From a checkpoint of a small CTC audio transcriber: 6.27M parameters, activation silu.
Rows from block 4 of a small CTC audio transcriber, named by matrix and row number. Rows with one number belong to one channel. Each number is 128 + 32 x the weight over its row's rms, rounded and kept within 0 to 255. All counts start at 0. Numbers have three digits each.
Before each channel's rows are labels from the 100 clips, of 14976, where the channel reaches its highest value: "top examples" is what is common among them. Only what is clearly more common there than usual is listed. The data: read English sentences (LibriTTS-R).
# convs0: first width-11 conv (model.blocks.4.convs.0.weight, 160x160x11, each kernel summed), inputs 0-79
# convs1: second width-11 conv (model.blocks.4.convs.1.weight, 160x160x11, transposed, each kernel summed), outputs 0-79

top examples: the word "not"
convs0.158:111143169146081088117107106123132104102101160119152142093084110168180137134158088165142093140116100106091165123157101063112088128103106124098140149181147138179103150057116119126080092074090086140121156116126120084093138075132143130079160124
convs1.158:131176153130133126151148125088122089166087078039178094164150098175129136117141156152175077103119142167115152130132104090102089133133120097131102153167186128123161176101161114154072147112168151176205083185148093093081120093110142129130113132

top examples: voice: male
convs0.1:139114121162130130144119079184127089120127114133092131169093075170150078093075069141107122071145137123109123137131110154143094104104083156127134055122138094121175123128135151134102183137126102110080164163108139145108153141211142078130131157
convs1.1:160163144099107152181118081144175118135198162131110143159191112122088151112161135150123126115088146128130144147162121128188084123116181163128107146161140158126087176162117119107146186091114172113124113212119129115092103136107150168134133165

top examples: the word "he"; the word "his"
convs0.10:077106077164147131098117099118127116175138169165178128146121090105176144122143176056116110078117134090179094100119144201118145178077074128127132115136110088136179115134089105131170108153148088136123116099125118191078120112107134125086132096
convs1.10:076118178169120117131096085073126103134142081104130096137157125074129086205098105125130075142164209199178195128122097113080150133118078114140168076159181094207107077097105111068127173113139097153141130153086116169145123148092113132130120102

top examples: voice: female
convs0.147:091146163143141130148136124105057123169145122123091129148163162170176120135152110167093153139131168100126151135111131163114092176141130114093173134117127137132122111141140069138082103051100144137104085106135093124052138070111149119182119150
convs1.147:130139139167130079130098056135140127136200127180165111135185130128175128137105143204101123107159133127123103110134098126144116149138195150105155110143119097195074108154094078091040076119127098150119197096198150126141120062131103146079169112

top examples: the word "be"
convs0.69:171146122119146143174097097098143108220149099157147105121124135116170161135114148100148122133100094101145084119170086101076121255120122128074173125119101081145133059121107082120132142098082112083078131071138069117151143073079138109095185118
convs1.69:107078157092111113098171120116182168065110148110120053111111088225106099153127084089151088138150156139146185103152106159098104112145122107121137161114084118149141159097103095116133174139183124157149154099082107107117078114132160136121104106

top examples: the word "have"; the word "had"
convs0.35:089153101109157106102111118151156166152146076112147150123168180107142139169142132117046126090107092174115178139142134139145140123083080101143118127161168115150082101093127121112138079129074100075162170182152163110075100085147178098137114056
convs1.35:138080148101154090117127198084131159148051126104156116123144168143126162091080124173063192204127083121076093096128110143109142122101079066116123124101130118115135096124089127143121113053150118149180177158137118132124115169111134082098090104

top examples: the word "be"
convs0.150:098106095159077124080137164097209136112166114139079108062137125151151144176146139107086170187121156111118192188162124126098140128105151105146079118189143163127167138160162122150156102172140196160161047147129144146148133133149069107075110084
convs1.150:123126113129123136106108076172108118112155036163122124121102106213134114106087178147135120130139100080101112110165082123151123105113117145079086134122102111122138127137128117078152191097101101114072178078163107141190054102106163128078104115

top examples: the word "she"
convs0.105:113122168130171131103104141060097155124126108137124131146180135109125181161112068142064131124125111101137098126058141111072161087123146160149061107089177203114057093070112182119095129094159127118153079161124146179080058110144084117116081115
convs1.105:140127099116063115142131153095089123181078124070105120065138110131138096112167116145140121138135103205108140106113104195065118104121106159150125108138142150106167128061107131158140114132159075094142090099108118107152151080123116130146168081

top examples: the word "said"
convs0.25:115139200134162165106111164139116128173129080075127132127094069127149165180117151108165123099168149162087058104117133106111113081105151086051065125106107090104122130109151128101094140121204081101120119156135075067152085123140105102139088139
convs1.25:133098237117074115113119180090105115140212065154104141112124112091134113117112141146149154073105097181133110124150150146174135175126117098145147093128104143100082144130141177128147136120146111116122166097121049149181096100148109124166135109

top examples: the word "for"
convs0.109:117104182092097130115085107137162079188133150131084120133114099117100093101175117125143130164176199171137136111144180124128140113149105173147094026158135176106140141105121111097133157099159073151115070118059117079181115109143085130127115105
convs1.109:153156170158122121153124109125108096100142102192114108158066135138123114197107107194081152080183111112120080125155137137127117129070077121119121126164141131114069130118083143100042141144126126092088149107090083147136138150103117141197138148

top examples: the word "the"
convs0.21:088154106084121147131127103153066085065114085110111103202115116130127108141145133088194123139145109161166198114096123126150108211136117148125072124135101139109169147080190142079105184109100120156158115136099113115138146112148098157152087082
convs1.21:147112130149140110102139121129139139149171061177058151147101125148140135081132159105116113124153094084106105108107053167159122158130110124118145106137139160123141212069108161204105145087154119138129093132104142208132162141140130110143129093

top examples: the word "not"
convs0.146:127142109116103131122096145167087142114154177057095113129097164131129096086163099093124136158108152149165122206072185106134148132114136055146162120151125064152093160145096119098115106107049103082157132151108128167132114134196151138161086066
convs1.146:187144144147134115122176136114160138132143125161170172086142114143117078144057130117160116184196114144159156087131070131127124156141141157113126146145122090076123126129163091136061136136145156113121198143168144119128101116169152095154129090

top examples: the word "he"; the word "you"; the word "if"
convs0.8:104143102143116147153115126146133097102123195157040068105131084153140127089120143096125098165126047148162108144108075106092065138126096107144142122156157063145137129099187123151154189116100132146106104139162100158060157169141129099123144143
convs1.8:135068125085121129177158048156210142126114109103139093107075079138154154118137115127102097186184148094143110111135139115094111174147149083137136139097114188090163175140127121181124092080138174143134156089086155095096084114129172150140089091

top examples: the word "himself"
convs0.92:222174100192148119141108141181147134202169088123092116116098106124122135142069120084124178145089124151153086122156104118116163107095092049066157139109112104200160135117087195118140123112127133164115129094121103083130108064115115148131125108
convs1.92:166068112182185128193166129117096113088127138112189122087119149062153083191164192078130105164127158151127168133096150172141097115127106106080114146102189099121123177136148112088093155106158097177136077099158092119128113078093119118108098158

top examples: the word "said"
convs0.93:153139155095076123119161165098086121107112186123115107132119107168115208137179066117152191082121103149112073012153158088099160109101133091140116087108102131117121122189127078128118126118111108154150152087138148085144085069116160045122134138
convs1.93:136114145099126109136138041104085101144164141096128087124161156137084108137149106068144164053142086127091143015117151132096093141166130170133118129140160100121152096155170173115114131121103153147142193096152135118140161096151141042112157156

top examples: the word "at"; the word "looked"; text has "looking"
convs0.48:114188139127092182129120136138107092178125134155068074163071155101135173097069040097155116099096115121121104087136151124154157138124150105110143126151141083182175072077101118115133179112085112171128171130151114037057127093141101168109113147
convs1.48:114158113100124145152167174150148156127087157088133122136166133135095084148166073108203117097067180146130139128140120136166105043154148110153160113140112126141132128134151123139146078144162153093134118151082076166124102108120097157130061129

top examples: the word "he"; the word "was"; the word "who"
convs0.138:099076126073109064136069115133064127160155189142123136190152141182134121160097105158170123132101108200078109137147106153169123126109141092112114141132130092159150092121106117037104173102131098116105114145100130053091116123128128097061073217
convs1.138:132169165129071096096109104147112126154124112114152125146141154147160150114060125080111137066108168145157122114114077135055146115106094092091121088148173123118078177114120056142134122164102115185148160124068080109132128139094092115169116169

top examples: the word "he"; the word "had"
convs0.127:163127097133067164079045127127106144137121089161087142123132110051213175135069143106135103058123122158129115118088094096119144146096119128143063135108117094130185034136127089139147148127156109085096122120153089123092154062111119092150153098
convs1.127:079059113138149140067168096078190112098078068089132161092162150120113113157194109106050150139124105095060169089114141136159106114130085089124126115078119116137114184118126124140075113095167161080172128095158099178119113180066154129115108121

top examples: the word "be"
convs0.27:134056107174102124108181113094092221137180111095127080168142133134088057135093152137130139080120132126096148119136109162161064170103156102055106131094149107165161104144104149114193135147145129114155098167091109172092158192087129132130102150
convs1.27:167143086158119148125119104120130206163138177184130183118119164200093190179106179111144127184112126139059158168102134078135125121133096133111123107101104121147106136124134066103117137103160107147131110131101171114212103050106140131087148119

top examples: the word "you"
convs0.2:111115080171095179101131086159131184165141146187129142164151104151124135135124052109133102134140102134106084154152143119104124095119176128176139118128101128086168080115038100129011141092139103163189108106117169108101126120101104140122143183
convs1.2:068144088106130083180123127081108125100112130105139090171090135130151114124100110123186154133089138174085118112143137076138105079099112101145117132130137103107105113107135118140125130132087090072146081121083106122218118105073131139154147062

top examples: the word "not"; the word "me"
convs0.149:112133144178161106149169144136140116105089145125171122136126130149151087137111126145175089094121119098111145202073122141112104124111157086139170142098135112082167123097208105120140136094125161136103108115089134100161129088131152100147092137
convs1.149:114080103168155138138122121109143126082153107103129094089158106128117114151109105160155133112138127125140112070112110125161126127169074154158148096117081108204143089099087159127089139177101153069119149149164148090158165105171122010140119124

top examples: voice: female; the word "was"; the word "it"
convs0.124:105168151056119165124081126115098158180083102141165113096121120177107114237137161085127179124128114208116114098125132166153097162150141101083161183157126126094094102175101086131151132110167142173122103175126120137104118125068125115112148152
convs1.124:056109181118107110127107117071091097095111094129157128110112154144150198163116084105142095111134152142224174110090122112037170083148079140082109064098164106132156113069174113107104107122095126180140169059103177146141086125119119121109140109

top examples: the word "with"
convs0.129:114139114135122112166091162115146163141118110185134120151172081121132187155102146133075152148176192115157132109103138069112136098102138070094111162112103135143168115159150152095186080191153107132187064136098125076084147131084192150091130103
convs1.129:136114123103136147108179065103089153104150160078070126138141112081123104128189136128051179159196119131147139161088113087115092112129127082178066111131112117187063141085148132064177156111134128032136118128092160131129155118090130183111192129

top examples: text has "quite"
convs0.87:094191139111139092155088138144098125129156151085138162138161087118116119102139158098094136110140148177133142053116136150073155134169119138055123122129121118110126156092116120115065129127126099129099088072143115088087075155143170124124139174
convs1.87:135042090116138140165182126113123113160120117088152115103133166155141116086149133110161080131136111127091215042113152147043096140154145101139109125130108114125128127137139168108152145070195110066149096078098171184146096198103084150141108110

top examples: the word "had"; the word "have"
convs0.64:122121050072119113145070066190196071083099165129116111152085145114146070103097143069126134106160122173168087111183147139158146131086080160152054104108120114100142143094119083136120137121080056095116180172167188169133141087152157108105158118
convs1.64:169090073121070139138147140144159084117166074145034127142101112192200103066089119128161158163120175080127126127107079159117110134128098122164139148165138103106079143148059157129066183128131160135103103046149125133117136170121117171136110113

top examples: the word "you"
convs0.65:089183190126116156148153082151086115104122177142124182125182135104093062155146073125129141136167100179105101102185111104134178113103141150155171155084146109142163111098113069131132107112096116204097107158157101113116077145145105108180141104
convs1.65:095102086108122163140148076099138169114155105138133132100083126141095052081147125126068104110177157174076120183105166186063121186087106117132085133031128137158112120140129078169130161138094106100115089138117125126117177161127168120103104142

top examples: the word "said"
convs0.121:126151134123136062126152137179098103156136189129104149101076085096141103142153123066140155160102163184128031112150155154132090110103109132086132098108111146125117182144091067104014147123191147093127151100128138141167111118180106106191109112
convs1.121:127139148133130022123151105111114090092129089089114090102093133123156118129162076154074159121222126161126155083093130150114098193046117075108116140125103159128108142153165136087101146085190114105106165123102164147111116120053126126133154082

top examples: the word "of"
convs0.47:123155171068105112139129132156089103123111149094154084154129160184146126139143087127097140128144109185106135114167155155161149083132112143105128124112081094129063129087171058134072125134029084114135124054125055086121100118159136117164175142
convs1.47:152180189127146128105138147107078084129086093107154156138095094139105164134113143070162139078170102072114131141122155115142160135044139114080129185172145083146119136135109073180120087196111085139139128151141124145082147090100127142138159091

top examples: the word "to"
convs0.101:143093149128131129075158136130138137094133144181128169108127138120180165092143189111104095175112107149164096153086136089153124094100183134139133155125117099104137168110102150154088144119162113173123115142110116085200143114150075090157134124
convs1.101:117115140220114137094103109144130122077134091094121098136095086163119105110123077115068153133161140109107180121112142117146160133099120114126124131109108083106126154088144076099097143062178164104091055152140090197123143095136171096088113129

top examples: the word "the"
convs0.134:066126185125115157154099114142098097127070067100096100114103079134105157151090095188115109120082107082102161159115093123172173055144127107117134129134142107134056111132102148159126193174187127141009085121113095108092084202166100076151127155
convs1.134:115115115103173152151182130118136111077114094077151141095146099108127176122172081161116136090077082104135125071127129127138098130185125124101106161172119114101186095168082114202115107170164119137102193169093123158174093138118209147194142160

top examples: the word "and"; the word "he"; the word "his"
convs0.77:167111115152145142166086081164144129191132089145098140160142168075158099165085084091089110081129114151071055148179173110198089101120068138108139150165110178165138110118140162107108085127115135180123151159130147095114115150191099120117132137
convs1.77:121085117077161115167086126103154138089080147114111152161055118134158160089121101160077205100148155184146102139145150152111140095118050069122085116119112167099103125125100149097118197120128085150148120096113113168144139135074111127127109147

top examples: the word "all"
convs0.133:053132171155133134122184092129124099116124113153117133165128164125099106156116077112051159105158126101132167114104126169154131193092152115159084103131132037172178092123124115116135128114008114144107111139140165118102126098149084136132159092
convs1.133:120102106107083128125139072108162118119125111077064053169150124153110090118140076160189072118099104140114137153146131103120143136075114161141104123081133083099124113124124121105171064072193139124140164094124074137105157143103132127052192127