A small CTC audio transcriber, trained from scratch.
Model: 6.27M parameters, waveform 16khz input, norm batchnorm, activation silu, depths [2, 4, 4].
Data: trained on read English sentences (LibriTTS-R), 15625 training examples, 55.9 epochs.
Rows from block 5 of a small CTC audio transcriber, named by matrix and row number. Rows with one number belong to one channel. Each number is 500 + 40 x the weight over its row's rms, rounded and kept within 0 to 999. All counts start at 0. Numbers have three digits each.
After each channel's rows are labels from the 100 clips, of 14976, where the channel reaches its highest value: "loudest" is the band of the loudest frequency at the time of the peak. Only what is clearly more common there than usual is listed. The data: read English sentences (LibriTTS-R). In brackets: how many of the 100, against the usual share in percent.
# convs0: first width-11 conv (model.blocks.5.convs.0.weight, 160x160x11, each kernel summed), inputs 80-159
# convs1: second width-11 conv (model.blocks.5.convs.1.weight, 160x160x11, transposed, each kernel summed), outputs 80-159

convs0.67:500523514510479544540492528516503466500494461495432472587468517537478452493465482445506463483456520440521477489529469460542499521426451472440495501508463504414528514514464512584512611555508447529493572441437520472560444524401534440481413480
convs1.67:429522479474501541493479481454399462568456515487438500476494473497400493494500476474478463499504516465498470453455473491445474496554475482502464430495509543438491535560537492432526492407530504478560470429509440430502510421471513438536507470
loudest: 500 to 1000 Hz (46 vs 6.7)

convs0.134:494480507458481515475548578495519559386511484485482446545544512549437460460477451520544523518458544595466515453469495455594433603519493452498516469475501462476542471486484500463478439460553505512498469545505500443468475524443479485498529540
convs1.134:545565514493597477520463407481548485505430536513455500525436556504557502467460481521509476548464485488455457462433508515503475548488498546449483543549508496414503484440432514455519626398528529467535560505518458474518492557521442482512427490
loudest: 250 to 500 Hz (66 vs 13.8)

convs0.114:604558503444497514478440552463585536512488538491446533540563510498565525502560534487540518542489529499469521444473612479462508467528445501521527496534470504492452465514495592492516510492499497485475463518491573459516446466474409537483489470
convs1.114:506478514514539529434453535507494465490538484449531549500540474473526531459521597513493560401431474536542512520493539452439502489482541472436511452516503429496445411542462509453468477423514521462509553498474517499510592527470462581489543401
loudest: 250 to 500 Hz (48 vs 13.8)

convs0.122:417539506493512468516484364442519502484433569479541442486556512476484483453516510533476488539482464499474473510575484551515469585593471534558494535518541469524499505520502481461500447482480504526460504473454510543491486526444575472458531487
convs1.122:479516466546575446474454512537497440494446547488528481504454502506503459533527466500433514547465479584503523518504493541453586425520520539456489516509516464482478498455454452532584513437520527522508512495509466571476377505494469475569538503
loudest: 250 to 500 Hz (42 vs 13.8)

convs0.63:554472522522523467541465481524466505512503591512425498402478477485421485520456528502456492502455503493457512493476524511503460526554463442441557475439547518502438449472561433522553452529465576448491470512443556469504428537500455481451528550
convs1.63:461533452547527504418465584553527502453476444557524467512482476455477520471565449489531494503457468580482507521514448538562544525530418432470512443521535527495476492517507493489473491516433535470538436439468594488577541453502505473500485487
loudest: 250 to 500 Hz (35 vs 13.8)

convs0.28:543494450555484476510520510492490500380517506482439484481435504497563449453544449472501434487525518473502425496517477529453510468490532566429446484489428477478485497543510536512451502472552484523500511492520552513504441505447528452434509460
convs1.28:443526445486546547509522452537459502556486489466570499474517579524479482584539543568480492540441543545455542484464484447524528459483490523511475548542527489498535508496477439551508516564486570502468530505472465529498503507465607544409502559
loudest: 250 to 500 Hz (34 vs 13.8)

convs0.74:487544484537449471447459469475477427498475424516496448528501583529494521489460518487520480493561500434513501520540481530395546470498519488490523510435449457495525550511555523505545398561485551477451485518449575475539488525545475523519506471
convs1.74:545629496439493520452456442413476490451476518502510467533440533502447462495495537429479498524500512476578497476491509469473407488523467524460531489534510423403487475479506516529516532482520507472454517418417494472474570453525509503497450494
loudest: 500 to 1000 Hz (31 vs 6.7)

convs0.145:432475424464459566470479498547510512408438550497471448501494513548504431526515463493499460508508457429534516465503524490535441493468540507479443460422433510508462537476525467474537519547520492499501530464493500403504476437519584508488445528
convs1.145:493567514577498503519443527478431409518590498549503519442465429472470504478530528427496502501485388463469488529442552510510498507500462509531435473482471459471448535480487487439430502504470543464525449501552524524468520469482481500560449436
loudest: 250 to 500 Hz (45 vs 13.8)

convs0.93:487508451553466534460463518638530494559484516535524482482459513483510477453446474456469564531492491550470447491491439501505506501464489483457538492522423467482500470505524456444494387454415504502531422473480517581482527494519476449490477485
convs1.93:536500470516447566514473555546484409492548528437523557567567485490508448506440477552494546508487591462496543502485522535524486432429498452561480512576504515474470483509504517440546402509449489463468558499527548487541516582449596457505429580
loudest: 500 to 1000 Hz (28 vs 6.7)

convs0.109:502465534535467562513461454527433478423472557496486538532426508468543557561483497510468477476528516513447492449466507501524506563539455531556525476478459543595527471468453527520510442509449402484483475484512457467438536492511530464449528450
convs1.109:534525595417448477475523498435474568461503479505524527513549533532416496506431489471439543499512512541459479514465557484486475500502506510568534410554445548532541499437528519472555477509550485500486553508525549514508385453568521438502546557
loudest: 250 to 500 Hz (32 vs 13.8)

convs0.9:547492485474509502471462486489512489513459519472453482403513532456496422401433501491467539576511437506534471514509486473530535427503462484556545519471484490483543561460459505534478500500426503501483522539472527460461417472452482479489553464
convs1.9:550540505542560400478484474449546470466412605437510504460491483524546455507489488486496486511502494433559525462471527535443514554498538493455465444571496507471560455532487433505540504533528399508517500463491581465514558503422541569526520452
loudest: 250 to 500 Hz (40 vs 13.8)

convs0.87:480492558487524607509486499505507528421489502465427508468540478515422466493465502491486560463452517535533479563531507445443424559484476501491570519522490515479560542456562422500420480560516514512539565428456481520516401468469535444443560492
convs1.87:477547488494514508474575439477508569518491468543509567501491554443527580501566513443575535428553439494450515501455459551537425452493508501510494444410498536420517433502547491473421494470488496520556484460579505523463485469482507551473586504
loudest: 250 to 500 Hz (49 vs 13.8)

convs0.24:512501458503477569466484519513477505457533533425456485450444514542541492471471491511514511512498502446508449555476520484475459457477538499518448482500456537453477505490526533522509517498532460577522487453440483491517421557577460493451509522
convs1.24:463446502510517495529495515440487494529485457513552494477568485452448486463526490434543480576588575490539489509523524486482496432424463556523381539481489528508563517569507530512518448566541531510507486508453458580460555463477422470472537486
loudest: 500 to 1000 Hz (28 vs 6.7)

convs0.150:523472500450504473511498452541509481520543588444521447419455521536497469514467471497522492495503458512440479468506470468463474554511454440423491567467468481549503552450484556501527494507506510515503519515500483526482499469464468496520523447
convs1.150:464518479423373476477518531458563492506527497493488425496486503519577504529520374488555477534533433550473502449547522545511526532473467492534521479496494483484569538499511521514477613490490452471513498505492522468554517429557505492599572492
loudest: 250 to 500 Hz (32 vs 13.8); 500 to 1000 Hz (28 vs 6.7)

convs0.82:498459543520560559479456538588509533511487452520486477497455477485489463533475470464553438496443532491531534435555439506562557491466525466511526530543508505471496381472421530487492518489518499521508466514442463488512501541518447499436432472
convs1.82:495438560439493507437540517459517491568495550507445507500506541453460489477542521493532522543546526467475517426541460571467503472538485499469498437499497497474459457531536464525560511524558611478471484502558439476514456542489479498521524498
loudest: 250 to 500 Hz (59 vs 13.8)

convs0.15:485547542450568537496503546510502496495476543441530462496554492507461507436521454560488484450494548532504551445483476439489459514506539470566492590488499556543489430557484403458436482471444474544466467455428513507499439421506517452563493511
convs1.15:519533477491458486451428538546459479503510554536588527540512558496540500534538555477487555513459431522512559477537476472503519493536555497459578502559451488527438467450409452533494509540483534488478532516536448496461498436520523498406429479
loudest: 250 to 500 Hz (44 vs 13.8)

convs0.18:541506459458493526545456571505544477523527500527506453472385500528485482510510421489459519585464535570454484463476503577476475512416484527471553521486561494496522483537477454534512474494460533454529439492501463495540508504550495400514551490
convs1.18:472498437460444479466451629446522533498471468542530531523487487500487494445461534508548405464549510550545442530506477487554455543444456462485498560524506483560508577500492483442397592509491520463494497461434537435527454524448502485504490435
loudest: 250 to 500 Hz (41 vs 13.8); 500 to 1000 Hz (26 vs 6.7)

convs0.127:506434570495464546570490488485496494505446491563479476507509544520456514428478488583527458491568495500533493467471496525574544482524518390536540447475545542554497494439428444537469454494453574515540545535502521488475436474527455566480520486
convs1.127:485508391499452549486511533479532475455421544428476501484451541508485464508582437536460454473553529540463519423405501562526511488565542550528525506502456457487483550558540582468457442441498554430466484434525511422456563505484524511477515497
loudest: 250 to 500 Hz (54 vs 13.8)

convs0.20:447547466502516451478526551453547503544549562490494493459497517513532449480511457481404517498494470501504474534517473500498514589475498496499506531438504459550438452450476493477504449484535510576484502580505482497535461552461562507490525505
convs1.20:520560531533529437494550453563489500486500499509526449466505502482590438429488446565457546491452452493486486487537579583504573565503476527518509484464500448487498491516457543587524481564457434492547485463486545492455471424531515513453470532
loudest: 500 to 1000 Hz (50 vs 6.7)

convs0.112:512546509488479448508546500495507464571498450550472546461430469571467502416445502506486577490514587482545422495437505496504458428415463467474544447488583523518484522549531505510510497447522501471466519469522410524461455513501529466571545489
convs1.112:600540477460395420482420466497541484459518591507511582499519522487544560507465510512581469571503560505505480441514514522513512474520579459463453522558515509494525516579482504520501529542475539525485517544510522448540519536524535545521470521
loudest: 500 to 1000 Hz (32 vs 6.7); 250 to 500 Hz (31 vs 13.8)

convs0.139:457499505530406585462462528535477517517481530457482458458487464519475513444460530454547503551486458503526480495442531446491457549522419518487474508448505455510447503450538509473499457457499503520517419586468491497537507465554511617477493539
convs1.139:503481516541424448489519466501511500562496473493444516562485420478520457459553507482477533536499511541555501482528494583442521484494515487420543500459446466458559509499464433494514546477519624513503481481507477482528454500461533527508507481
loudest: 250 to 500 Hz (41 vs 13.8)

convs0.116:429443518515551534454449540477466445493523431552502467567487539519475484504488401558499455500545519508419481416504464516467460498482568490557517455414522509497547477462496521449525539531520607478480469480490500520511569489543485525484507459
convs1.116:541470482430516524394504518499460454490481551488537578464465447502495538520459444529454447506499526552564485483542520516486457469447566540489471502452462432552519444499444464446481559522487434602480456527540432462547615508462498491471501530
loudest: 250 to 500 Hz (40 vs 13.8)

convs0.128:490463459551419502582570505406483481486486497551523472525444472498462464465517476516553518480524526532489494488485445572530487462527534499475514512490528471545473565481453496553470533557511479477498474494493571413464473486569478466488531502
convs1.128:512516449499515546504478514547465503553519483535506473461468455511512489428510495478508513562526524494467452506479488520506481533487480463515518516511434538520440423520554471511460560491456514580499486475415517466600548547487506505550513514
loudest: 250 to 500 Hz (49 vs 13.8)

convs0.118:539461497459444518535501501524564537480485442470487495468524436501429480484450544529517521465574487504447428522522495550479528480526493533559573457499555517482463484525522490518533550489547490477424453474524526530527520432544571544507474450
convs1.118:534536435543433554512435512502503387534572527518570475485475484504461511488436531509520470493537504511543549535472442559496537471537456501530562486474465481490583459475491487453519484514555454530449414565569575420525448529508424470448411504
loudest: 250 to 500 Hz (33 vs 13.8); 500 to 1000 Hz (25 vs 6.7)

convs0.156:515469542564496460528513418525538482528453460483438524539427464523511482508592510538577544466503481472573441542521486475485492427507531473520513439509514434477498461485476451532533477494445452438525546498531435495494426530450518494475532464
convs1.156:480482427492552512467480416535599463492469538512532528557546486474477506539505422487518384484483509576460503515458442534513533496491539517448514503472526585507480559524492515514522553564529500419506445547468486461507481472559455545516513532
loudest: 500 to 1000 Hz (53 vs 6.7)

convs0.152:471562483467498453507474537512497510415480509493556500535480461464489493453489527456502465536558476525507526520519484555459507514538483467461500496506510576547453474506463562418543514430517482493532522491526566479517482485573460456447548488
convs1.152:464451458466469478473463480489445445448508485513417497500418507402446445504506458397456451434514486459507466504449514507480423500516554536470426450475462516498475529473491519528537490529479422533506421471418435483507497488508464439511517473
loudest: 250 to 500 Hz (32 vs 13.8)

convs0.78:574469504488521569493494492479493525506541482455466517446460507562486489469481429581429535510507468477436512489544503564521457506474583539470442475421546469450574490497610507529444542523548532487457447467458495523498454491516489531477453504
convs1.78:483516456433565512614543461431490447486538480507414474482519438456458476484438472430466467533525532469508432495529489473499515477542536486477484430559540478435496542512528471442518484509457529493479454420493483448416434552503447434487499462
loudest: 250 to 500 Hz (31 vs 13.8)

convs0.121:518492490493506533528463443581517497460441506531529494539530541510392529465477488523481414569529554477490463490486469471544468517435455504497526468422498549464469547526530557423512553539504498534446555447456517453486431519453435517443454455
convs1.121:532497513500458450514547558457518479530507530532505448497472528498466440482460487458459511530495539555481553437475539541433490494498507536460454459528517516473485537498491532441488490523581522459482517464452435442507539540466460492580520509
loudest: 4000 to 8000 Hz (46 vs 5.7)

convs0.131:466440431506493487476533441574466584498529447556500457488391473526593519467525508491490471500482448501483443509548445447475494506537432521527527445501529407484457516447488549444595459492571471506527518470425465502438508476474587497526508493
convs1.131:500520443520465500560453433541560534530544577555491497522445498508584475484529487492488450428554475484459454482599546581526503497542574499489485510434471444512472504474554468495515471461470456511499491514470463494440472565446468469574487543
loudest: 500 to 1000 Hz (55 vs 6.7)

convs0.95:503536519535602477464510482519489401425497527454533527494509514463422497477479491465522545488527439445485466494469476460505606477479460418519415448456524531511484515490526467451458549510414530504423493466499564525512461553467520570426500394
convs1.95:580575540451528538432589483521501480526574505469541502504482497513520508491494563567435471436465488541470507515488467471497535510437512514494487563486500504498468436439479489505532422498536468496566534503546471582470505378479586532501472575
loudest: 500 to 1000 Hz (27 vs 6.7)

convs0.29:555523542477452559497461519462529454537458526547460485476526477465527536520452521565523416501482450507469476493400485497478455505510510494515486477524531384495463560529481493460467516490480422495577469434501568506546472541560525481539459486
convs1.29:578471513441524469471473395478456512491518489498532480523522474502506513502448441477574463469490496483478527456464473487521407551400450450442487551551478522499463502536544504497522508495499524589496580434523533443519516493540521549507507500
loudest: 250 to 500 Hz (35 vs 13.8)

convs0.6:490534510535495463499545476474489495445548477484478482627468490533486490443500430519567526462527434487519511489559526439465514465490653464548543493467554492503547441567506472454470501546515476530527470555485495502477502488489480516494514538
convs1.6:401500489505530494412490462530528490529499564454552482477475496528579481433479521510524548486469519515444545484498386479496492528548487489502501513510491484562482481517412545493553536552497507534476531502561477469480559458492449524472518590
loudest: 500 to 1000 Hz (47 vs 6.7)

convs0.25:488466481468512513501520486520506514558546530499534453520535447461477525490535490482458510478450527449519542563489473467392535448527510511650500543495416560441525516465541473521483540467506398558496539459456475534517505434516495543535477475
convs1.25:470512465420525494423534544496468430423444501497556472500461483549558438464547502451451536536469585489481504521536464489563488582570571423456503593524457476483565454479483510475469508489500537502476519522547441535482462485481468494541440541
loudest: 250 to 500 Hz (46 vs 13.8)

convs0.58:436508517476457510491468517507496484470468459500522496472509478564538537506486511479580557537498426498518506438447502470575468548486473489460595475481440521490459495534429489456479580473483460417538531516481556499480505509515486457517460509
convs1.58:433476482434478469429516512461481464441541483500515526507479453421549529557543427485477504472492574474443562410540488488520562491483515449425575604484530481500507522500490516524519480530397490547494469530504574501544463523538426490533462496
loudest: 250 to 500 Hz (63 vs 13.8)

convs0.69:480516466501485470460549534514468495522474535463457499456430513530533470491541543536549493490454518473584465513522454499535544526448427538487553513499445490454499504531507404550443545506469434473457433594533470489501432407462550510417547555
convs1.69:528490465582525437535456489538479547481467566478398507528455554448503441541454495515442524482435476522438470510446540497477559444496489518453503477500430418452449512489470494449462490481586442447461502464520473451504558418536477440516457490
loudest: 250 to 500 Hz (51 vs 13.8); 500 to 1000 Hz (26 vs 6.7)

convs0.91:518462500424418464478522546489558540494484529486491549492410553559537492479532508536505507520552458469527442510503493482482474542483482517487489485462474519509492521531540447477447476458445586491434407443541453520530438543533523545499534482
convs1.91:557486532514528467445476475520484495532523560480559524421509400558516434506468573466526458441481510472465485556485471509497458465463485547520505558545524475505482526539572437450531537554474489564503498519507475499515526481483461532423587506
loudest: 250 to 500 Hz (32 vs 13.8)

convs0.101:468511585559552518498465404564499457500517511483466502527527514479485526474508598492493505446475466496516448554481513426496513490577418522427481461448588446515477464447461401469433480456467537465506463533483522512457410451495587547501423505
convs1.101:513533400532523498460437495442457412523498536485424585490475456496512475487498515467551494514516496484452534485443549537568515480522428526507511428493495528509500547486526442513481448509388523541506528559509488553445449565465498522490526483
loudest: 500 to 1000 Hz (37 vs 6.7)

convs0.43:470433525440510511518547490497496568476536518522398455508513479522535483441486476561502489502452495476460427471462442428508536504525482483443513475519519367503521440455548455512457508470484562503470497524426562480506477504556491543519463512
convs1.43:544490534587542507471525545500481485524489537508452511488449444470447532472511505461512458455456515536540551472461549527489501402493502559489529484638525440472541525510482482533504486406482532497482484490534521495489515504581513485504495516
loudest: 250 to 500 Hz (34 vs 13.8)

convs0.144:534544504540509502485424422504495452492524470471449525526544489551447505499501526500480448460512465517574460540551487468469473543536447581545514540378469524519455482473460513497518545431520544517426532481479531564473505440484598429532447427
convs1.144:495519517459498474455392473542452502498480507560498531464540461492534444554502463454491513401514521397443537524474528514503484519470521473475451430457512532515529522415542474477536478507534427474523457456556500466480509489500530502482483496
loudest: 250 to 500 Hz (44 vs 13.8)

convs0.1:409512506490449451478452526527494531443475518515504539451525447536557529443467442546532463532505487587516498507481501497503503528432444520555508433525530474427558500486499515567488528495508464542481467476474471492498543565569464458481490492
convs1.1:463472510513506481476528447473426532522506452533559429397502369466437500485512438496561507504537472507529568489494526497467492493398523463448484487518503479430494465502545484458530516481459506540500446536522511468512524557534501479592459478
loudest: 2000 to 4000 Hz (81 vs 2.6)

convs0.138:465516449556461527484532483455519496558506504477537528479468554506460490424437493516503553577528492501443508458496474445517539462479467492508563481527449423481514510447507478522487479471539558453433494531490524541534550416464510485494519560
convs1.138:471494497542523574597473463501434479492521510503467444522454445468592509543526516589483463563509504476463570476494447469507453521465465537551461481547521458528495482497487474508483597428432609555508467436507491463479486500479530538461453503
loudest: 250 to 500 Hz (34 vs 13.8)

convs0.30:435435477455516479502550482557481504420524580453439513461459471537470581515481536513475521558506486553492485528464510485600452513537417501543490540392470437528485484456500492516495528442512502475523492462504495557511526425425506472448461505
convs1.30:444541474474462510502481463478484481440567484612514527500468530475484490533542522511502536409469569455460547531476550455504478475517519467516452494454470469539495526501549569505550479533492436582518499435499515493475462502367478466497568524
loudest: 2000 to 4000 Hz (34 vs 2.6)